Rows from block 2, named by matrix and row number. Rows with one number belong to one neuron. Each number is 200 + 30 x the weight over its row's rms, rounded and kept within 0 to 999. All counts start at 0. After the name is the row's rms in percent of the matrix's.
# fc1: MLP up (model.blocks.2.mlp.fc1.weight, 3072x512), inputs 258-343
# fc2: MLP down (model.blocks.2.mlp.fc2.weight, 512x3072, transposed), outputs 258-343
fc1.2452,101,164,199,210,201,235,187,196,212,191,198,164,182,221,217,187,158,226,208,193,216,171,163,172,179,192,216,156,204,211,201,236,193,221,208,190,229,239,210,221,163,223,205,217,215,182,210,177,185,219,194,245,206,206,212,242,221,207,136,235,230,224,226,218,195,218,183,244,209,197,137,192,217,209,205,170,200,199,278,178,171,241,208,189,178,202,189
fc2.2452,105,228,140,195,184,146,169,196,193,218,173,232,208,168,205,162,204,188,179,168,167,202,208,251,276,189,154,211,260,203,155,175,174,191,206,175,157,208,202,176,248,203,179,190,182,231,184,230,176,188,217,184,168,182,191,160,201,191,187,240,170,247,233,196,146,157,264,219,156,192,218,206,213,236,150,165,212,181,168,173,182,168,206,188,208,185,180
fc1.2453,097,170,217,201,196,141,158,220,212,259,214,189,264,196,148,209,228,170,201,213,175,257,279,178,131,201,221,211,178,231,228,239,116,146,282,203,221,176,143,199,198,226,218,184,156,200,213,211,186,177,229,199,186,162,245,214,206,179,187,192,201,203,190,149,233,163,239,184,216,178,210,232,186,208,184,205,204,229,228,171,197,172,186,201,168,164,215
fc2.2453,081,158,238,199,204,211,245,220,130,166,148,208,163,162,207,186,212,162,237,131,204,171,196,230,227,247,161,198,173,226,220,209,182,158,186,187,224,189,174,216,220,235,204,212,178,205,189,169,186,189,188,235,172,266,217,206,202,217,177,193,149,150,220,284,228,208,213,225,154,242,207,222,156,201,157,159,175,201,251,204,216,213,175,224,184,213,199
fc1.2454,098,184,175,154,156,251,204,252,127,132,221,145,236,220,210,198,161,207,177,225,197,222,199,195,240,189,216,199,205,151,169,226,203,224,162,177,248,211,167,190,194,198,241,199,176,264,211,177,203,163,156,214,186,176,153,146,167,202,212,218,178,212,179,226,167,198,231,209,189,255,215,192,218,177,133,185,195,200,286,189,213,193,209,222,155,161,204
fc2.2454,119,209,196,179,166,207,180,130,203,215,223,199,213,193,204,210,211,228,218,193,166,204,189,223,190,190,249,192,207,264,208,187,173,173,191,203,202,168,210,170,221,206,177,182,235,210,218,212,230,230,238,202,233,230,226,257,208,212,176,184,154,234,175,229,192,275,183,193,201,176,180,197,230,155,188,190,221,222,109,174,246,186,174,195,211,226,183
fc1.2455,094,214,176,219,192,262,177,171,168,214,163,210,224,152,188,177,150,189,218,163,219,175,129,218,194,192,169,198,255,227,156,171,152,199,169,190,202,174,199,209,208,194,253,262,201,182,196,231,184,206,241,213,229,229,194,173,174,217,236,196,229,152,152,155,231,219,170,220,187,204,216,192,202,185,156,228,223,220,183,191,216,156,230,187,227,250,165
fc2.2455,085,200,144,105,209,164,211,219,159,164,206,221,220,192,188,211,207,222,188,164,223,168,172,164,179,203,200,210,192,232,199,164,178,221,144,211,204,270,207,278,180,191,201,199,171,227,147,261,229,212,175,244,216,203,142,253,224,170,197,247,198,195,194,180,230,191,181,198,208,143,216,220,233,170,190,241,226,213,196,182,235,205,208,207,183,159,267
fc1.2456,093,254,156,183,218,209,250,175,146,109,203,183,221,166,150,217,193,175,228,214,198,197,199,196,205,210,205,226,190,222,174,168,191,213,191,194,247,171,237,180,186,148,170,240,221,205,179,228,208,218,242,185,199,168,205,235,121,226,159,229,241,135,151,195,222,200,209,184,247,193,172,201,199,203,236,202,290,183,226,201,237,147,214,242,189,226,175
fc2.2456,096,195,207,199,140,163,197,200,210,248,186,171,160,197,198,217,256,233,201,227,173,251,198,162,234,194,162,213,233,246,187,255,182,208,185,157,167,217,178,187,257,257,217,184,235,241,182,93,218,173,211,190,170,246,223,261,227,202,200,203,193,245,182,160,231,159,256,216,164,180,214,198,192,196,270,194,122,184,193,207,205,178,190,235,175,142,204
fc1.2457,101,153,183,182,170,188,198,233,219,224,211,173,193,241,231,152,202,167,225,214,264,218,196,220,198,182,215,233,229,204,211,204,182,198,202,183,182,181,212,216,206,148,187,199,196,249,126,231,143,246,204,186,170,182,224,217,199,201,236,173,216,198,170,252,202,155,204,214,140,195,216,170,232,230,194,224,188,166,212,198,208,239,171,161,178,183,200
fc2.2457,085,181,175,203,151,148,205,173,210,239,249,256,229,221,224,225,203,196,166,211,189,168,242,172,171,186,196,188,173,214,241,296,181,244,147,212,217,190,209,233,159,195,261,249,256,172,177,171,205,211,244,225,186,191,194,174,235,244,187,227,216,225,170,227,179,194,200,167,182,214,173,216,258,225,181,206,210,212,293,188,203,147,182,176,164,210,234
fc1.2458,104,200,175,203,194,257,203,193,121,179,219,265,217,237,217,202,144,166,159,227,167,156,232,206,186,157,244,206,231,183,226,250,230,151,178,179,182,240,190,235,249,186,207,257,151,185,203,211,167,203,233,187,192,165,161,223,218,190,176,214,99,194,180,223,184,224,133,197,195,188,175,250,205,257,270,196,208,186,169,204,221,226,209,130,255,200,204
fc2.2458,101,211,198,216,207,194,202,223,205,192,223,206,196,212,231,210,211,201,154,239,202,212,213,153,169,153,267,181,157,183,191,232,221,242,199,175,186,268,245,163,197,173,185,135,107,198,196,195,199,192,225,181,215,218,206,200,226,174,212,338,195,192,130,265,158,223,224,207,105,184,248,183,218,244,180,169,189,181,250,168,188,293,183,159,203,175,189
fc1.2459,102,210,166,210,162,222,235,186,249,199,192,283,204,166,184,243,184,211,267,198,205,201,164,204,199,232,207,249,143,213,258,187,181,159,179,205,209,169,229,203,211,170,244,183,177,242,157,244,180,196,198,205,201,195,136,217,214,211,220,239,173,189,169,162,277,187,233,186,204,165,171,205,167,212,248,203,193,174,159,183,209,202,219,196,228,213,235
fc2.2459,086,194,191,188,205,161,194,188,155,214,254,194,243,206,217,186,184,183,175,194,111,203,239,190,213,179,165,183,221,188,152,176,235,256,182,202,173,205,259,213,236,157,178,209,237,205,206,222,240,181,224,204,220,198,230,178,204,283,186,196,195,222,156,214,208,189,225,199,228,239,203,228,248,200,204,188,223,287,217,218,190,217,193,223,170,182,203
fc1.2460,098,198,168,206,207,193,207,207,213,200,184,215,164,204,238,192,213,184,200,196,164,174,223,139,145,189,172,162,241,255,215,147,178,193,167,196,152,136,173,232,210,210,248,184,175,230,250,231,150,165,167,178,206,196,151,100,195,253,201,219,200,260,220,202,225,222,200,180,205,208,196,166,178,190,218,192,161,144,224,218,239,202,208,205,202,159,206
fc2.2460,070,159,176,205,209,223,215,214,164,241,136,242,198,218,167,173,195,210,213,209,173,239,234,258,241,197,242,233,140,219,196,199,208,177,169,209,206,246,177,228,255,240,188,195,173,225,186,201,225,224,174,195,223,149,179,174,200,205,245,230,258,193,123,202,183,197,132,243,182,174,220,170,206,227,210,201,222,187,236,185,220,213,172,168,201,200,152
fc1.2461,102,197,221,203,208,191,178,224,217,178,191,201,187,225,186,232,149,174,193,209,183,228,216,237,256,217,224,185,207,229,235,184,190,165,159,235,199,238,224,190,186,112,183,208,235,207,172,237,239,185,131,208,137,222,199,256,193,195,238,223,111,237,198,183,208,200,195,192,86,238,212,209,202,198,131,222,164,227,208,154,186,228,216,180,149,198,180
fc2.2461,092,210,229,207,189,239,198,209,159,237,164,181,220,255,146,220,183,209,194,184,198,215,144,192,195,215,164,196,110,215,199,174,126,174,181,204,160,226,214,209,205,214,214,162,204,205,194,267,182,234,205,220,190,156,187,92,177,171,180,162,190,193,158,184,204,237,208,245,181,163,257,170,159,227,182,226,220,181,213,170,178,256,193,228,160,182,194
fc1.2462,100,192,217,225,210,170,236,250,199,229,207,192,212,247,180,223,126,202,136,242,245,183,197,242,236,225,144,228,205,232,220,188,173,181,168,204,183,206,221,194,177,211,179,206,208,216,181,213,152,219,204,195,170,230,156,209,148,224,215,222,237,178,169,206,197,174,162,191,195,128,186,208,163,191,204,258,173,179,196,215,252,187,201,209,232,204,179
fc2.2462,097,198,162,176,159,203,183,216,211,241,220,182,187,200,210,192,228,244,213,218,176,197,222,174,230,212,239,232,200,210,237,202,179,188,202,148,267,221,212,167,239,190,206,132,219,204,250,183,168,186,214,175,190,217,200,199,195,197,244,186,152,153,223,190,167,159,175,170,278,230,201,196,215,220,177,179,182,244,200,144,223,197,212,264,201,235,199
fc1.2463,098,219,175,126,208,220,222,222,227,249,175,215,188,196,249,194,158,215,245,173,172,206,202,206,191,214,156,219,174,186,220,244,200,179,243,213,231,207,224,204,192,237,201,238,241,174,183,179,224,183,156,209,208,193,204,210,230,215,248,253,234,247,204,196,227,214,177,171,152,189,253,201,207,179,200,225,222,216,183,207,171,218,233,186,264,233,221
fc2.2463,121,139,244,238,177,161,208,196,215,236,184,202,199,214,206,149,146,214,222,190,240,205,218,242,244,193,202,274,140,225,178,194,201,213,178,191,193,249,166,205,141,212,208,254,208,243,203,212,183,174,244,205,202,173,223,229,205,170,225,207,158,183,229,183,219,228,210,236,208,167,217,260,177,197,191,213,218,181,215,210,170,157,207,189,149,221,225
fc1.2464,098,210,165,185,204,188,161,151,203,155,198,169,188,195,209,270,195,192,194,243,215,201,167,178,161,182,197,238,214,144,200,202,203,166,218,158,242,161,197,211,204,196,199,194,214,225,229,231,166,256,113,191,272,182,209,182,179,199,209,181,169,188,213,187,266,202,235,208,176,232,206,162,201,216,182,198,200,266,171,176,137,187,182,266,202,216,193
fc2.2464,105,206,188,217,233,161,205,226,176,158,178,207,219,105,215,249,185,167,178,190,219,236,211,221,237,193,242,161,178,175,220,194,195,253,197,198,184,194,133,137,199,224,151,226,160,212,178,213,211,217,176,231,167,182,181,181,217,202,204,125,200,191,180,202,203,237,200,200,189,209,170,167,175,172,169,162,255,174,204,219,220,165,193,164,223,169,214
fc1.2465,096,183,184,177,224,187,166,225,236,224,169,236,172,205,176,190,280,211,191,161,232,266,249,188,224,242,187,237,124,176,244,207,227,225,220,210,249,180,184,162,223,241,224,217,193,225,175,165,200,225,180,170,171,206,208,184,212,163,241,198,208,185,230,196,163,182,194,194,134,226,245,168,175,185,226,241,196,135,200,177,200,193,197,191,193,189,201
fc2.2465,121,245,218,177,184,168,266,219,205,209,270,189,164,233,176,187,175,193,237,183,190,183,239,188,173,239,211,186,250,254,229,203,205,175,226,213,206,250,206,186,233,185,177,185,205,199,202,190,205,212,185,154,192,174,168,218,169,225,183,138,156,161,194,201,243,218,213,187,172,183,142,267,220,231,175,179,228,220,203,185,215,224,215,259,169,160,200
fc1.2466,110,234,204,209,176,200,187,181,215,221,234,233,218,198,192,221,213,54,213,192,180,215,201,220,207,216,155,204,156,209,255,207,216,188,243,170,192,220,214,259,236,162,193,256,228,230,166,190,215,211,233,253,218,161,231,234,198,261,260,199,194,205,159,226,245,194,193,204,200,241,173,158,160,156,171,267,194,180,209,183,196,189,242,165,166,175,173
fc2.2466,100,232,224,192,257,190,220,208,180,213,227,193,232,189,182,177,248,189,165,192,104,176,259,168,202,253,279,236,188,132,221,161,178,199,107,151,171,135,164,159,198,223,226,183,261,171,177,185,201,212,205,197,203,173,140,201,170,180,231,227,217,184,191,217,163,188,192,194,262,238,207,206,165,254,227,185,211,188,216,159,201,261,199,147,243,172,217
fc1.2467,104,210,236,170,171,301,204,226,219,208,185,217,232,155,243,260,217,220,240,245,202,251,211,204,166,182,220,226,191,231,140,169,212,214,228,162,209,175,206,214,196,194,156,199,220,211,209,198,265,166,213,201,223,218,154,184,152,246,203,235,213,170,220,246,250,192,206,155,197,174,227,228,150,212,208,258,208,217,218,194,179,183,191,202,216,187,233
fc2.2467,099,228,190,211,213,202,176,220,201,212,121,190,208,230,226,191,225,236,170,235,230,158,281,238,164,236,196,225,135,246,200,185,230,207,254,213,281,215,197,244,221,161,123,211,189,216,230,202,192,216,228,184,166,124,231,209,236,136,223,233,196,273,197,187,184,189,212,176,226,224,281,182,187,210,211,169,186,219,217,209,192,240,164,179,217,177,288
fc1.2468,100,219,175,139,210,128,182,264,195,213,181,210,212,143,211,227,224,199,171,208,158,183,251,205,223,216,254,129,180,173,229,183,240,232,156,176,223,205,174,166,215,206,158,196,211,209,185,199,198,167,169,247,133,215,211,188,209,242,199,170,115,183,170,204,261,209,201,152,219,216,198,167,150,183,213,179,201,233,194,191,220,188,245,214,219,204,198
fc2.2468,094,192,180,229,212,301,188,162,223,204,212,250,206,220,181,209,189,223,142,180,224,188,221,162,189,178,214,255,188,162,191,211,172,197,186,216,235,190,188,214,195,235,231,179,194,159,230,162,180,208,244,103,161,163,211,207,212,222,174,256,172,183,171,178,242,196,217,202,199,180,186,206,199,185,142,176,185,185,164,216,200,213,238,183,188,178,211
fc1.2469,106,204,194,191,258,172,145,186,194,225,238,228,205,202,219,266,171,200,223,281,214,227,198,263,178,237,165,185,201,242,199,236,224,178,216,198,150,188,212,201,129,291,256,156,258,154,233,159,192,211,211,201,221,172,164,136,180,191,181,213,204,184,243,215,222,243,191,229,167,194,215,199,176,200,198,185,249,145,212,209,181,233,189,195,175,187,239
fc2.2469,100,251,245,155,247,201,185,197,204,162,176,171,210,214,162,169,101,251,197,186,228,179,177,230,231,169,238,178,195,181,240,206,129,192,267,199,150,207,238,193,163,176,237,172,220,238,138,201,210,188,178,149,228,212,184,231,149,175,188,206,149,219,185,181,184,163,188,196,170,179,195,208,198,207,153,164,177,215,202,201,183,204,244,160,201,270,221
fc1.2470,104,198,173,156,224,180,157,178,156,217,173,175,202,191,173,201,190,158,191,191,165,194,234,177,183,225,252,238,170,171,204,192,210,292,214,194,181,209,193,166,195,182,179,189,195,229,111,118,158,144,221,225,168,255,227,220,169,224,218,156,256,238,189,187,268,188,204,199,202,211,169,190,249,139,249,185,221,220,223,213,145,183,192,217,161,177,215
fc2.2470,084,215,175,223,203,238,193,203,173,202,170,188,178,203,210,214,223,226,288,219,178,202,261,220,213,188,213,186,195,189,240,154,207,165,228,191,178,208,176,229,226,216,169,191,173,179,241,225,239,187,180,166,248,160,192,228,221,201,208,209,164,165,171,198,162,198,201,256,176,205,234,211,205,156,168,250,141,201,175,191,184,203,191,190,284,209,175