A small multi-label image tagger, trained from scratch.
Model: 17.1M parameters, arch mlp_mixer, norm layernorm_no_bias, moe top_k, num experts 4, patch size [4, 4], layers 8.
Rows from block 2, named by matrix and row number. Rows with one number belong to one neuron. Each number is 128 + 24 x the weight over its row's rms, rounded and kept within 0 to 255. All counts start at 0. Numbers have three digits each. After the name is the row's rms in percent of the matrix's.
# fc1: MLP up (model.blocks.2.mlp.fc1.weight, 3072x512), inputs 172-257
# fc2: MLP down (model.blocks.2.mlp.fc2.weight, 512x3072, transposed), outputs 172-257
fc1.822 103:129087159149106156143085129117117132106126091136106127125147103181146141141121114128112147130183147100147143118093118137134132117154151127159156120135126105139102151124100119078121087096182165133136143150106172140128122149151134094168126145150140126135110143
fc2.822 095:138182095063132127128119121113103115118154105144112100176172133130136152157138110120168128143141180171147115146106118149068168127149157143132079151118112128167128102117132140152103162091144102117129144136104111166094139126146149145104143116109165083084148099
fc1.823 098:121139153128134050129137104162113130107104199155152124212162107123112118125158063143144102112132135133109130139098120126111145142127127126175142128122127121119120088117147111085130093148123118121108137107127140095162139130139128096114171137108100121137123139
fc2.823 082:177165105113123163138136134103132125147154115106090113100120142123105136148141119110083160126161135109093129103136139124135127106129089161085119126155073114116113103149108105150183146138119114132120124166113148108190146140118128157116087086120124133124142139
fc1.824 103:130161134158141111153129118151143139121097137131109158143169085179147131091129153084114142126134133088138141151118079106113109127100107120103138155078150130160133112106136103080137145084068134141131218088099134134122062168087151135119153108104111113136119096
fc2.824 096:169148149140143158152157094136157127139159143095133106143161114104116113125096161120142145140135140138095118100126160120095104166159119117137117122111120110115095141066132094156165180118149148132171126136184110094100144133115104154148111125123155140146154126
fc1.825 105:118160094154114142140119124149107098123140126115187107127141118163148072114127170142112133146091149120113174143115151111111120139112119042164137124119102164117130122107141146128152100138113132112103136130160114114136133119138145066143182112151194116142123111
fc2.825 066:132136097102121132113162156159147084110126147138109145121127101114157148147112105149147084114133109129108127130113154144087145119160142128145101129113116133138174102180105137139115129132123144159161150180097145158148117140137106106119102147136071112163103123
fc1.826 099:109168143145109135151116114112161123139154185095156117128142141112148093117153086135123107165085125139124137144154123124147126124103121155135117096143112122121123116131176141113144103115163136140085051106189179129121148116150097115139174092136123170139118124
fc2.826 097:133088164112114147115142140151099136128123098188109092175093125122145112149129108119108153135110166149124153120132100130100099122140132116116116121101130133108131138147096161114114157159127116130166139161143123122153083104121185152126122126118133140060153117
fc1.827 101:163132173182146176103105123171162148120144169108165094120115110137128112146090143121164131074118098107124129097113097137133141110150176136142135091132125122104115115159172132117106113129146108127148089103104118109108098152101108136141118149126158144090129144
fc2.827 147:134157140098123081197074146126177138121118081149102108176132126120088136156128066140118115168109144158171131123130158155148112146094087097110131137113136160136138113133095157124117150113147125151143144166111162109125101149124127114169156142189082091117132135
fc1.828 094:123113130114123099119116108100137120151149141139133136158160169137144161132142126114127101106105120135138134128119131152147131126137129120144127124109105123135121126109107175110116147136116163145100113091091145141113171121084135110127121148099120113107112099
fc2.828 087:130106127130116111165131150155120127143164148103137104125129134131122107101145128186093130158155098089148162134082114102115142135139136143154129185076080135111155138144147060185135116163153156151154147099139092132133090115144101120111134202117166109119131136
fc1.829 101:174128096132134137122117141120127149116099140123148171109053113128126145121125138097139110120115063149078117101124125137109136118061133073141150160129140174160138153119124107119135142153102111104121097129101105152100121154129074165129152126137105139159106129
fc2.829 103:115172114122173109121160142128105133134140111140129112134104140110145120114180150103109145084165116116105132121134150130133145148122144120103149124125150137079106114104149137132110112134119099146148104088132151184128158120129138135115136147112139153139116115
fc1.830 104:138131129165126123161140141090141130132143165086146133148118110100153141100153118120108069159129117100105139128138121124144166152147202141147120143115117139170097122100151098136145095152130147117141125071102119121158164129139125118129147152088121135123086132
fc2.830 072:128156171132121133133160179082158116118163119094154150142129095142128111078145128135121108115151137133134114092116171117099080136087133138104118131116129134154154116109114117125121092130137094098111132139147160137143152101129117133134134105148177157127158130
fc1.831 097:172141148123109119117127139101143143138154174136120155117114120171096127130153119113144117154071096177139129125106130157098128128084132138112078151191138108104134102114148132089074119170130074156131154114154141141136135152130156148125117107111114119139136137
fc2.831 102:124115090095130124068138123133107158075161162130147124143101144097120101137103090108120158115148161126095093112137154107173114109164094141117126160115098147144111120179107155128165130142065107117106150135155129135110105112139132082134134134154151114120127166
fc1.832 097:097098135173163119139094109086128110128071124089085111144146126173092152123127189143135110104158136170139155113091093139128121117124101130059119173156129120118096093147119104108149109169107111149151130113122110124091137118125108146109111143185175109146108130
fc2.832 108:139100103103084127135076126128165104093128108061134123122136152099161138111154129099103109123122126127172097129136135139135170126143143106174132102150159138103122156091107129111123083096122136062178086131116152124138111158134160098146139101122122130157129127
fc1.833 099:137157084130130172111103149110113123155096107130131118153118117159122137155151122124125107124121137108136136098117094122146141184122117117125148218108120131104158137093114132128096146093149120098129098114145150123123119121135156164171120113095137110148130090
fc2.833 091:159129144144152139161148097154157111107103129135138110137097124151113111113139117147090128133154113127154136115140119130120145130141127107110141124106123156160164107181118097118107104119143095164165122114135137181116136116115117136105168139129148124118132105
fc1.834 100:136110128139094106111164124095121149113102152106112060092170130118125114097176158130133162116110103139107128112112123116131131096133138121120103145079110098112135116148158114138134155122142187179113175116121143108128122132096086150118108098134102067152140103
fc2.834 103:101154124159146192124128165144123134134182146098129117160095103127127129146129132084155122152159114099095149096140105162137139129165125120105137071131170117096143124139102133098120136116117119097168104141131134142135100123130133140122127136156174131121132128
fc1.835 101:131122148131109114128129176110101153142120142129146148087124130112125144146141144146104134096113150104103164149115148142142160128145139150122120102131155105119167124142137136110137120158139094118100112139126170119139111192124140114134123108118139081133123204
fc2.835 061:126133139112115112164117059161153128088149152143152116181123091136153158122137099132159156109143190106091102126174118152145107122141127141123119152131102113159102147121129116143115100171160132164133155117103128120113132111142126114142126106136118123154114131
fc1.836 097:158094135115115147147111180131150157118104161139124150164103130129123118143092159132130175136080176100131144113118132121125149146164134135158119152118129105107160131117091141105113125118106119122085172096124145128163120124096087114160135143086160110080142135
fc2.836 097:100150146144137093111161081122131105115126091141120116123128092139172083123150110103136131089122147132107156175124088128168106133140151143103141158158144108151128121129127086116120140150136096187117100134148124126100132123159162145088118115151114140135114126
fc1.837 097:116194155139101112132094141112135105166127128165093134121132127106155113106121090151148147124119112119103147148136118142141121124142142113180141144169121137129080171153129158114171110128133094132127117129176129175090103114138087141153144102146106129132097183
fc2.837 116:122152104144152128148148158114136137124168165107118128090097141119116089111138173145171100140131146137136150119101113145127122140090125148125112116115132195151125115132164141142128134147091137102143097135112091120105110125162196098125163093135168146140158154
fc1.838 101:157118118146138100091115130105076157124117149129124134127130152143114125125120155112123122148130149125146119140132130091110125137167155104191185158075105161145135113113184138100109139150106179181120096142149128116103137170154147121119091151078173110123089124
fc2.838 117:115110135173145158122157127112175103151123139155107097140142104157152149135123187151136174111162120111099127144130123153119117118119133159132131130157127148163127139138141125120101090108141120136115155111140123141115106095124099151114164119116079129162128098
fc1.839 106:128138136100095126126088110111148114139144095140123180128194109112131118108123113153134152149116150130138132126079149126146134149136106142114138146106098079162083123132131090092146117126144049170120181108123130126138111132123138142117144147117117138159123124
fc2.839 109:164140163100118098150134169159156111124121077111139062099126089170174085145133150135086131089165127110137128127166131088104123106138112151133125098135168144175164135121118068129121135193106141090160138082112136108129156124130141118107097137167102146119121093
fc1.840 099:070132134139146150109126101104127137112106162120134128148143173075153121139127077147091054090122103112127142199135110156137129136141146114140114120117103146125157132107145106106131128124117092145123108116135160131155088130143097125153121101105111126137095103
fc2.840 087:113127116082150127168118156141116047143137138092109139149133162147123138146131097119184126105148162137108091114142089137098130152129144128115140106082151089140135130160126097171136132129147125134119138147097147141131206100132120096085086140160137100090150138
fc1.841 105:096072114140120160142092135099165129121083174146144118123176136141169127146085109129145148131136138115179136125114121158158137161114160091140143128151136181121097148144112173143104131190153116122118127104103139141134123085116118154151116140108082087112109140
fc2.841 091:134153110133124145129129093099159119152107113163141146141126113123092122129163107106105138139170127089093125183106154134133130127137119103111127082096124092148132116133152122117119169109140114107144151101133119136108159149071093122116144145111167104136104118
fc1.842 102:103108117106116112157108176133127121156119108107132118072147085152128121149119074147119163162134196128123141160154138136128108150144131149122101109135091135119115126149173095144119093105157161176070060129120145123150113139125154120116118097122121153156127115
fc2.842 093:107140081113126140152119132135180078092171175126173129171133142116182189160177119150109138108162157118170109163104138127089113143100140157124110153126117114101118125182142172110105111167131123140165128111091075118113111120105139136143097132128115124105119132
fc1.843 108:106151118165134161148147128099124138087111134128183107134147082155158099108108119069125118149121099130138107151154108153150103113116117114078160164132165138123119141108174142119119101123108140127128139124148108107131105125145144093126124143131138147132139108
fc2.843 097:114124066100152123103147119133113128186124139094115097158151135118183176144155144153155134104154115152141152134174123117099089085084128131123156160112096103160134149205115106144124114098134146121137140083155163110125112152092172116114138086114108152135135129
fc1.844 098:119107170132128164108150171150129108131160119115158171140151135096103089144116131162130108124121144074166143104122085104160107061102126134118129130112159101096110129155119121090108116133114083124103129129151156100112163185117144149188143120176147119131103121
fc2.844 086:102110150132099061158135133129160188132144166129118103148149166162101125154109161120144098089138100153135133199105136132126103152153120111074140205173154106144130157125134138151108121068113127079118064139133089147172133154147129133107121145127137163130148131
fc1.845 104:140132123126137130145157097122131135133159132115150131130127124091114127142084119135131089125076120135155110107125138119112124076144138131200116107139107110121222124092106126146131188134133111158112132103145193148146149153122109153132124168127154150087108146
fc2.845 081:115133116082128123115146115131155119103113139180085244094132120140124116146085127089152157147113114149153135146166143132112151122123096104102138121107135117132158120162146149126085126117121149119128055196171125149093128108120158121133099102143120130106128139
fc1.846 095:123147146105112181115100091095116134140109108098145141142146089101115138146110125127162092164152136110122119128105133149139135118142126069169172113144113154157085147158094114123093094125126104112162159151120089186147123132103117147196087082133118148107111128
fc2.846 093:139114128117075123162145134108137127128129135122114131110151179154149122086133122145136107113178141100092071108147077170123147172098101150093117188112121111142084105116116125122081122105146151113067141103130124141130153141102164132122158089125143124136133153
fc1.847 102:106125120116163122118092132152157126155125124116109124146099090106136124167133115126102098123183122188135097123094147133106089104161103109095165065112137079129123093109122154099118111142127124131159139115120154146103116141118136084165140115156116093120100119
fc2.847 101:124122108131111110143105118148121116088164120146097132110156197126159131129132143157159133122136137112129168081145099160135145148118135122157117135110126128108090118162131095135135167059093151127133135138129145121107136154146121176081119080081109109153154104
fc1.848 096:151086107124142129180128167100099120089120100152164138124158117142122060129152143170134140118149135149095101131155121148132098160109133114140148086159114155100113064131127132117141108097101125092145123115087130114143146118140115085166127134132165154107129088
fc2.848 092:104086114079111157119123101141197155125109165125080137143160182110121096093142123157049107092144151128113136134122147152110112107117137109088093127116131169143137174105090130114124109121087159150126125141121153141097138154124085090160108127114127110171181138
fc1.849 099:098125132115107193176087084116143106132076138148105099101115136140129117148113147116115138151147150129129075136109152146176151125113169143152105167106123134102149086113135082132110172154122108106118129094129130111113128127097132087123180122091134168130103159
fc2.849 131:119103127138123136099140175129114120184133171086103145143144106105120111108097107134160108111139097128168125149122138098127145125084121146142087112162101110112147118116126131151130148077134138102145099153089075153098157131152138146109120099130118126110104141
fc1.850 100:134090095139086106134098111113135100111148223159161161117116155106163136090132124171163157100127130166154129140195108118141113167146157117155116075144129166140108127152139160117159110153079130130113088139084110116126142080140158143141149143135136138121132131
fc2.850 111:157162111107107128160134164127134167103118161155126134094135172145139154129076117143118146115147161096172140087143153128163119119117126071136125112114119177110103105135156161135135151124147124210121140136143128132151167125126098124123128123127156124123160136
fc1.851 108:153127173087119119142132110122149111138125117096161136142149085103103142109141118081131152138108129182099119169111099138141130150122128155127137150121156156126103134159152137137122134122111142126142119129114136156113140075103150137096172130125162136137127128
fc2.851 093:149142098167145169149133114141129124132123156087142149104155142109129128105091146141154134080140090132074148096129144166097119080140100106122108105154132131089140138109156116147156078110118109139119132146127141119145109158099104086157131130136113132109141133
fc1.852 098:120140112099140105124113122146131112163125133126133102137151158140142133102170092120145161113124134193121146130097147132135138096155109128096144173131119184087102148099114119122121113116111110153128122147135141128148164139138182084117152123140149181061166147
fc2.852 121:133124184105114152128127111125130131152133141169096100118146127122164151151153124133119129136133135085143099154170135091112115108152127113130121094163083140141120128157110160154124108117112125118116138140150158117082150127117145131137126122128115156098122160
fc1.853 102:205115113121089148123153142159108097112102110119094120155163149150135125129108115155163136111080148122154148135138140108132121119092124109155126141107175126136144121157156146138105116185110120094170095134112145157149080121133096114110137120119100128132147142
fc2.853 078:142130123125090115147119144164098156136167117112131085100094095134187123131116127108135108129166132086121120127145168130129138123112155126114115120102098105117130157045113125124094116127145141119120130095132129150103153110133138187128123140110056164171114109
fc1.854 105:109142115150127135081087176080099103136164159100127113112097150126122150134131160189113141158097168145145106116149156109087125115186173132156152166145116142086125110148134155149125134145113136127151101140160150114104118081117101133099125119105085158154130129
fc2.854 109:153156110062144107140105110132124154120135090178116122136135134085133137142099098104100087103138175142128215120127145130153107110098080111119145148105111114143097143142118131102136149123135181132109171114121130129154160133224150148164086138168151142168165145
fc1.855 098:143114107157128134128161127145143109118200101162117131141184122156140125099188092138104166154129130134153108120134143148123129122128149096120120145146099088099122114179129134101090120108093133121125154104098153085149110154140138145128125169192153131170141142
fc2.855 081:119146127096112104112076130132092097140132136144177167136149126134087089134155097125041151069116136114147175100124115114132106150120123123123125134150140127116121085091140127154178132135104097117123132162107109069057175125144141149136097110141127160124120148
fc1.856 100:136094169128130139098131102108143117106122169127111139158143134122098134128162130170106147128172134079123111153139113127123109136110145141149148136127085087165141127136147103066099143123135132155174147111135107135121120134119111132147113148160122131088165146
fc2.856 085:152117112118112161141108124116115063170132099112152103114088129156156131192153117132154151119113123136140127128109112093166169127127104135121113115149117103086131137133193131141152110125131114120108109141152126134090139088094125166123138140131139104126120175
fc1.857 099:109108133112140098130121107123142137116154169129158091094119095139104086134098134095131167092119122119123125126154131144136129133079188127143107141129148124105076109113156150130133182144130141133168167132140133096148117108177123143145159183105112144109120109
fc2.857 083:142130122099156182143149104132146069140113138121161115153093105170135116104188133133153126124142101138137145141129121112075172132159121117136115089149095149139111140162128135119141126142174095126134101121170121086149151142122088103153099137190136122142129138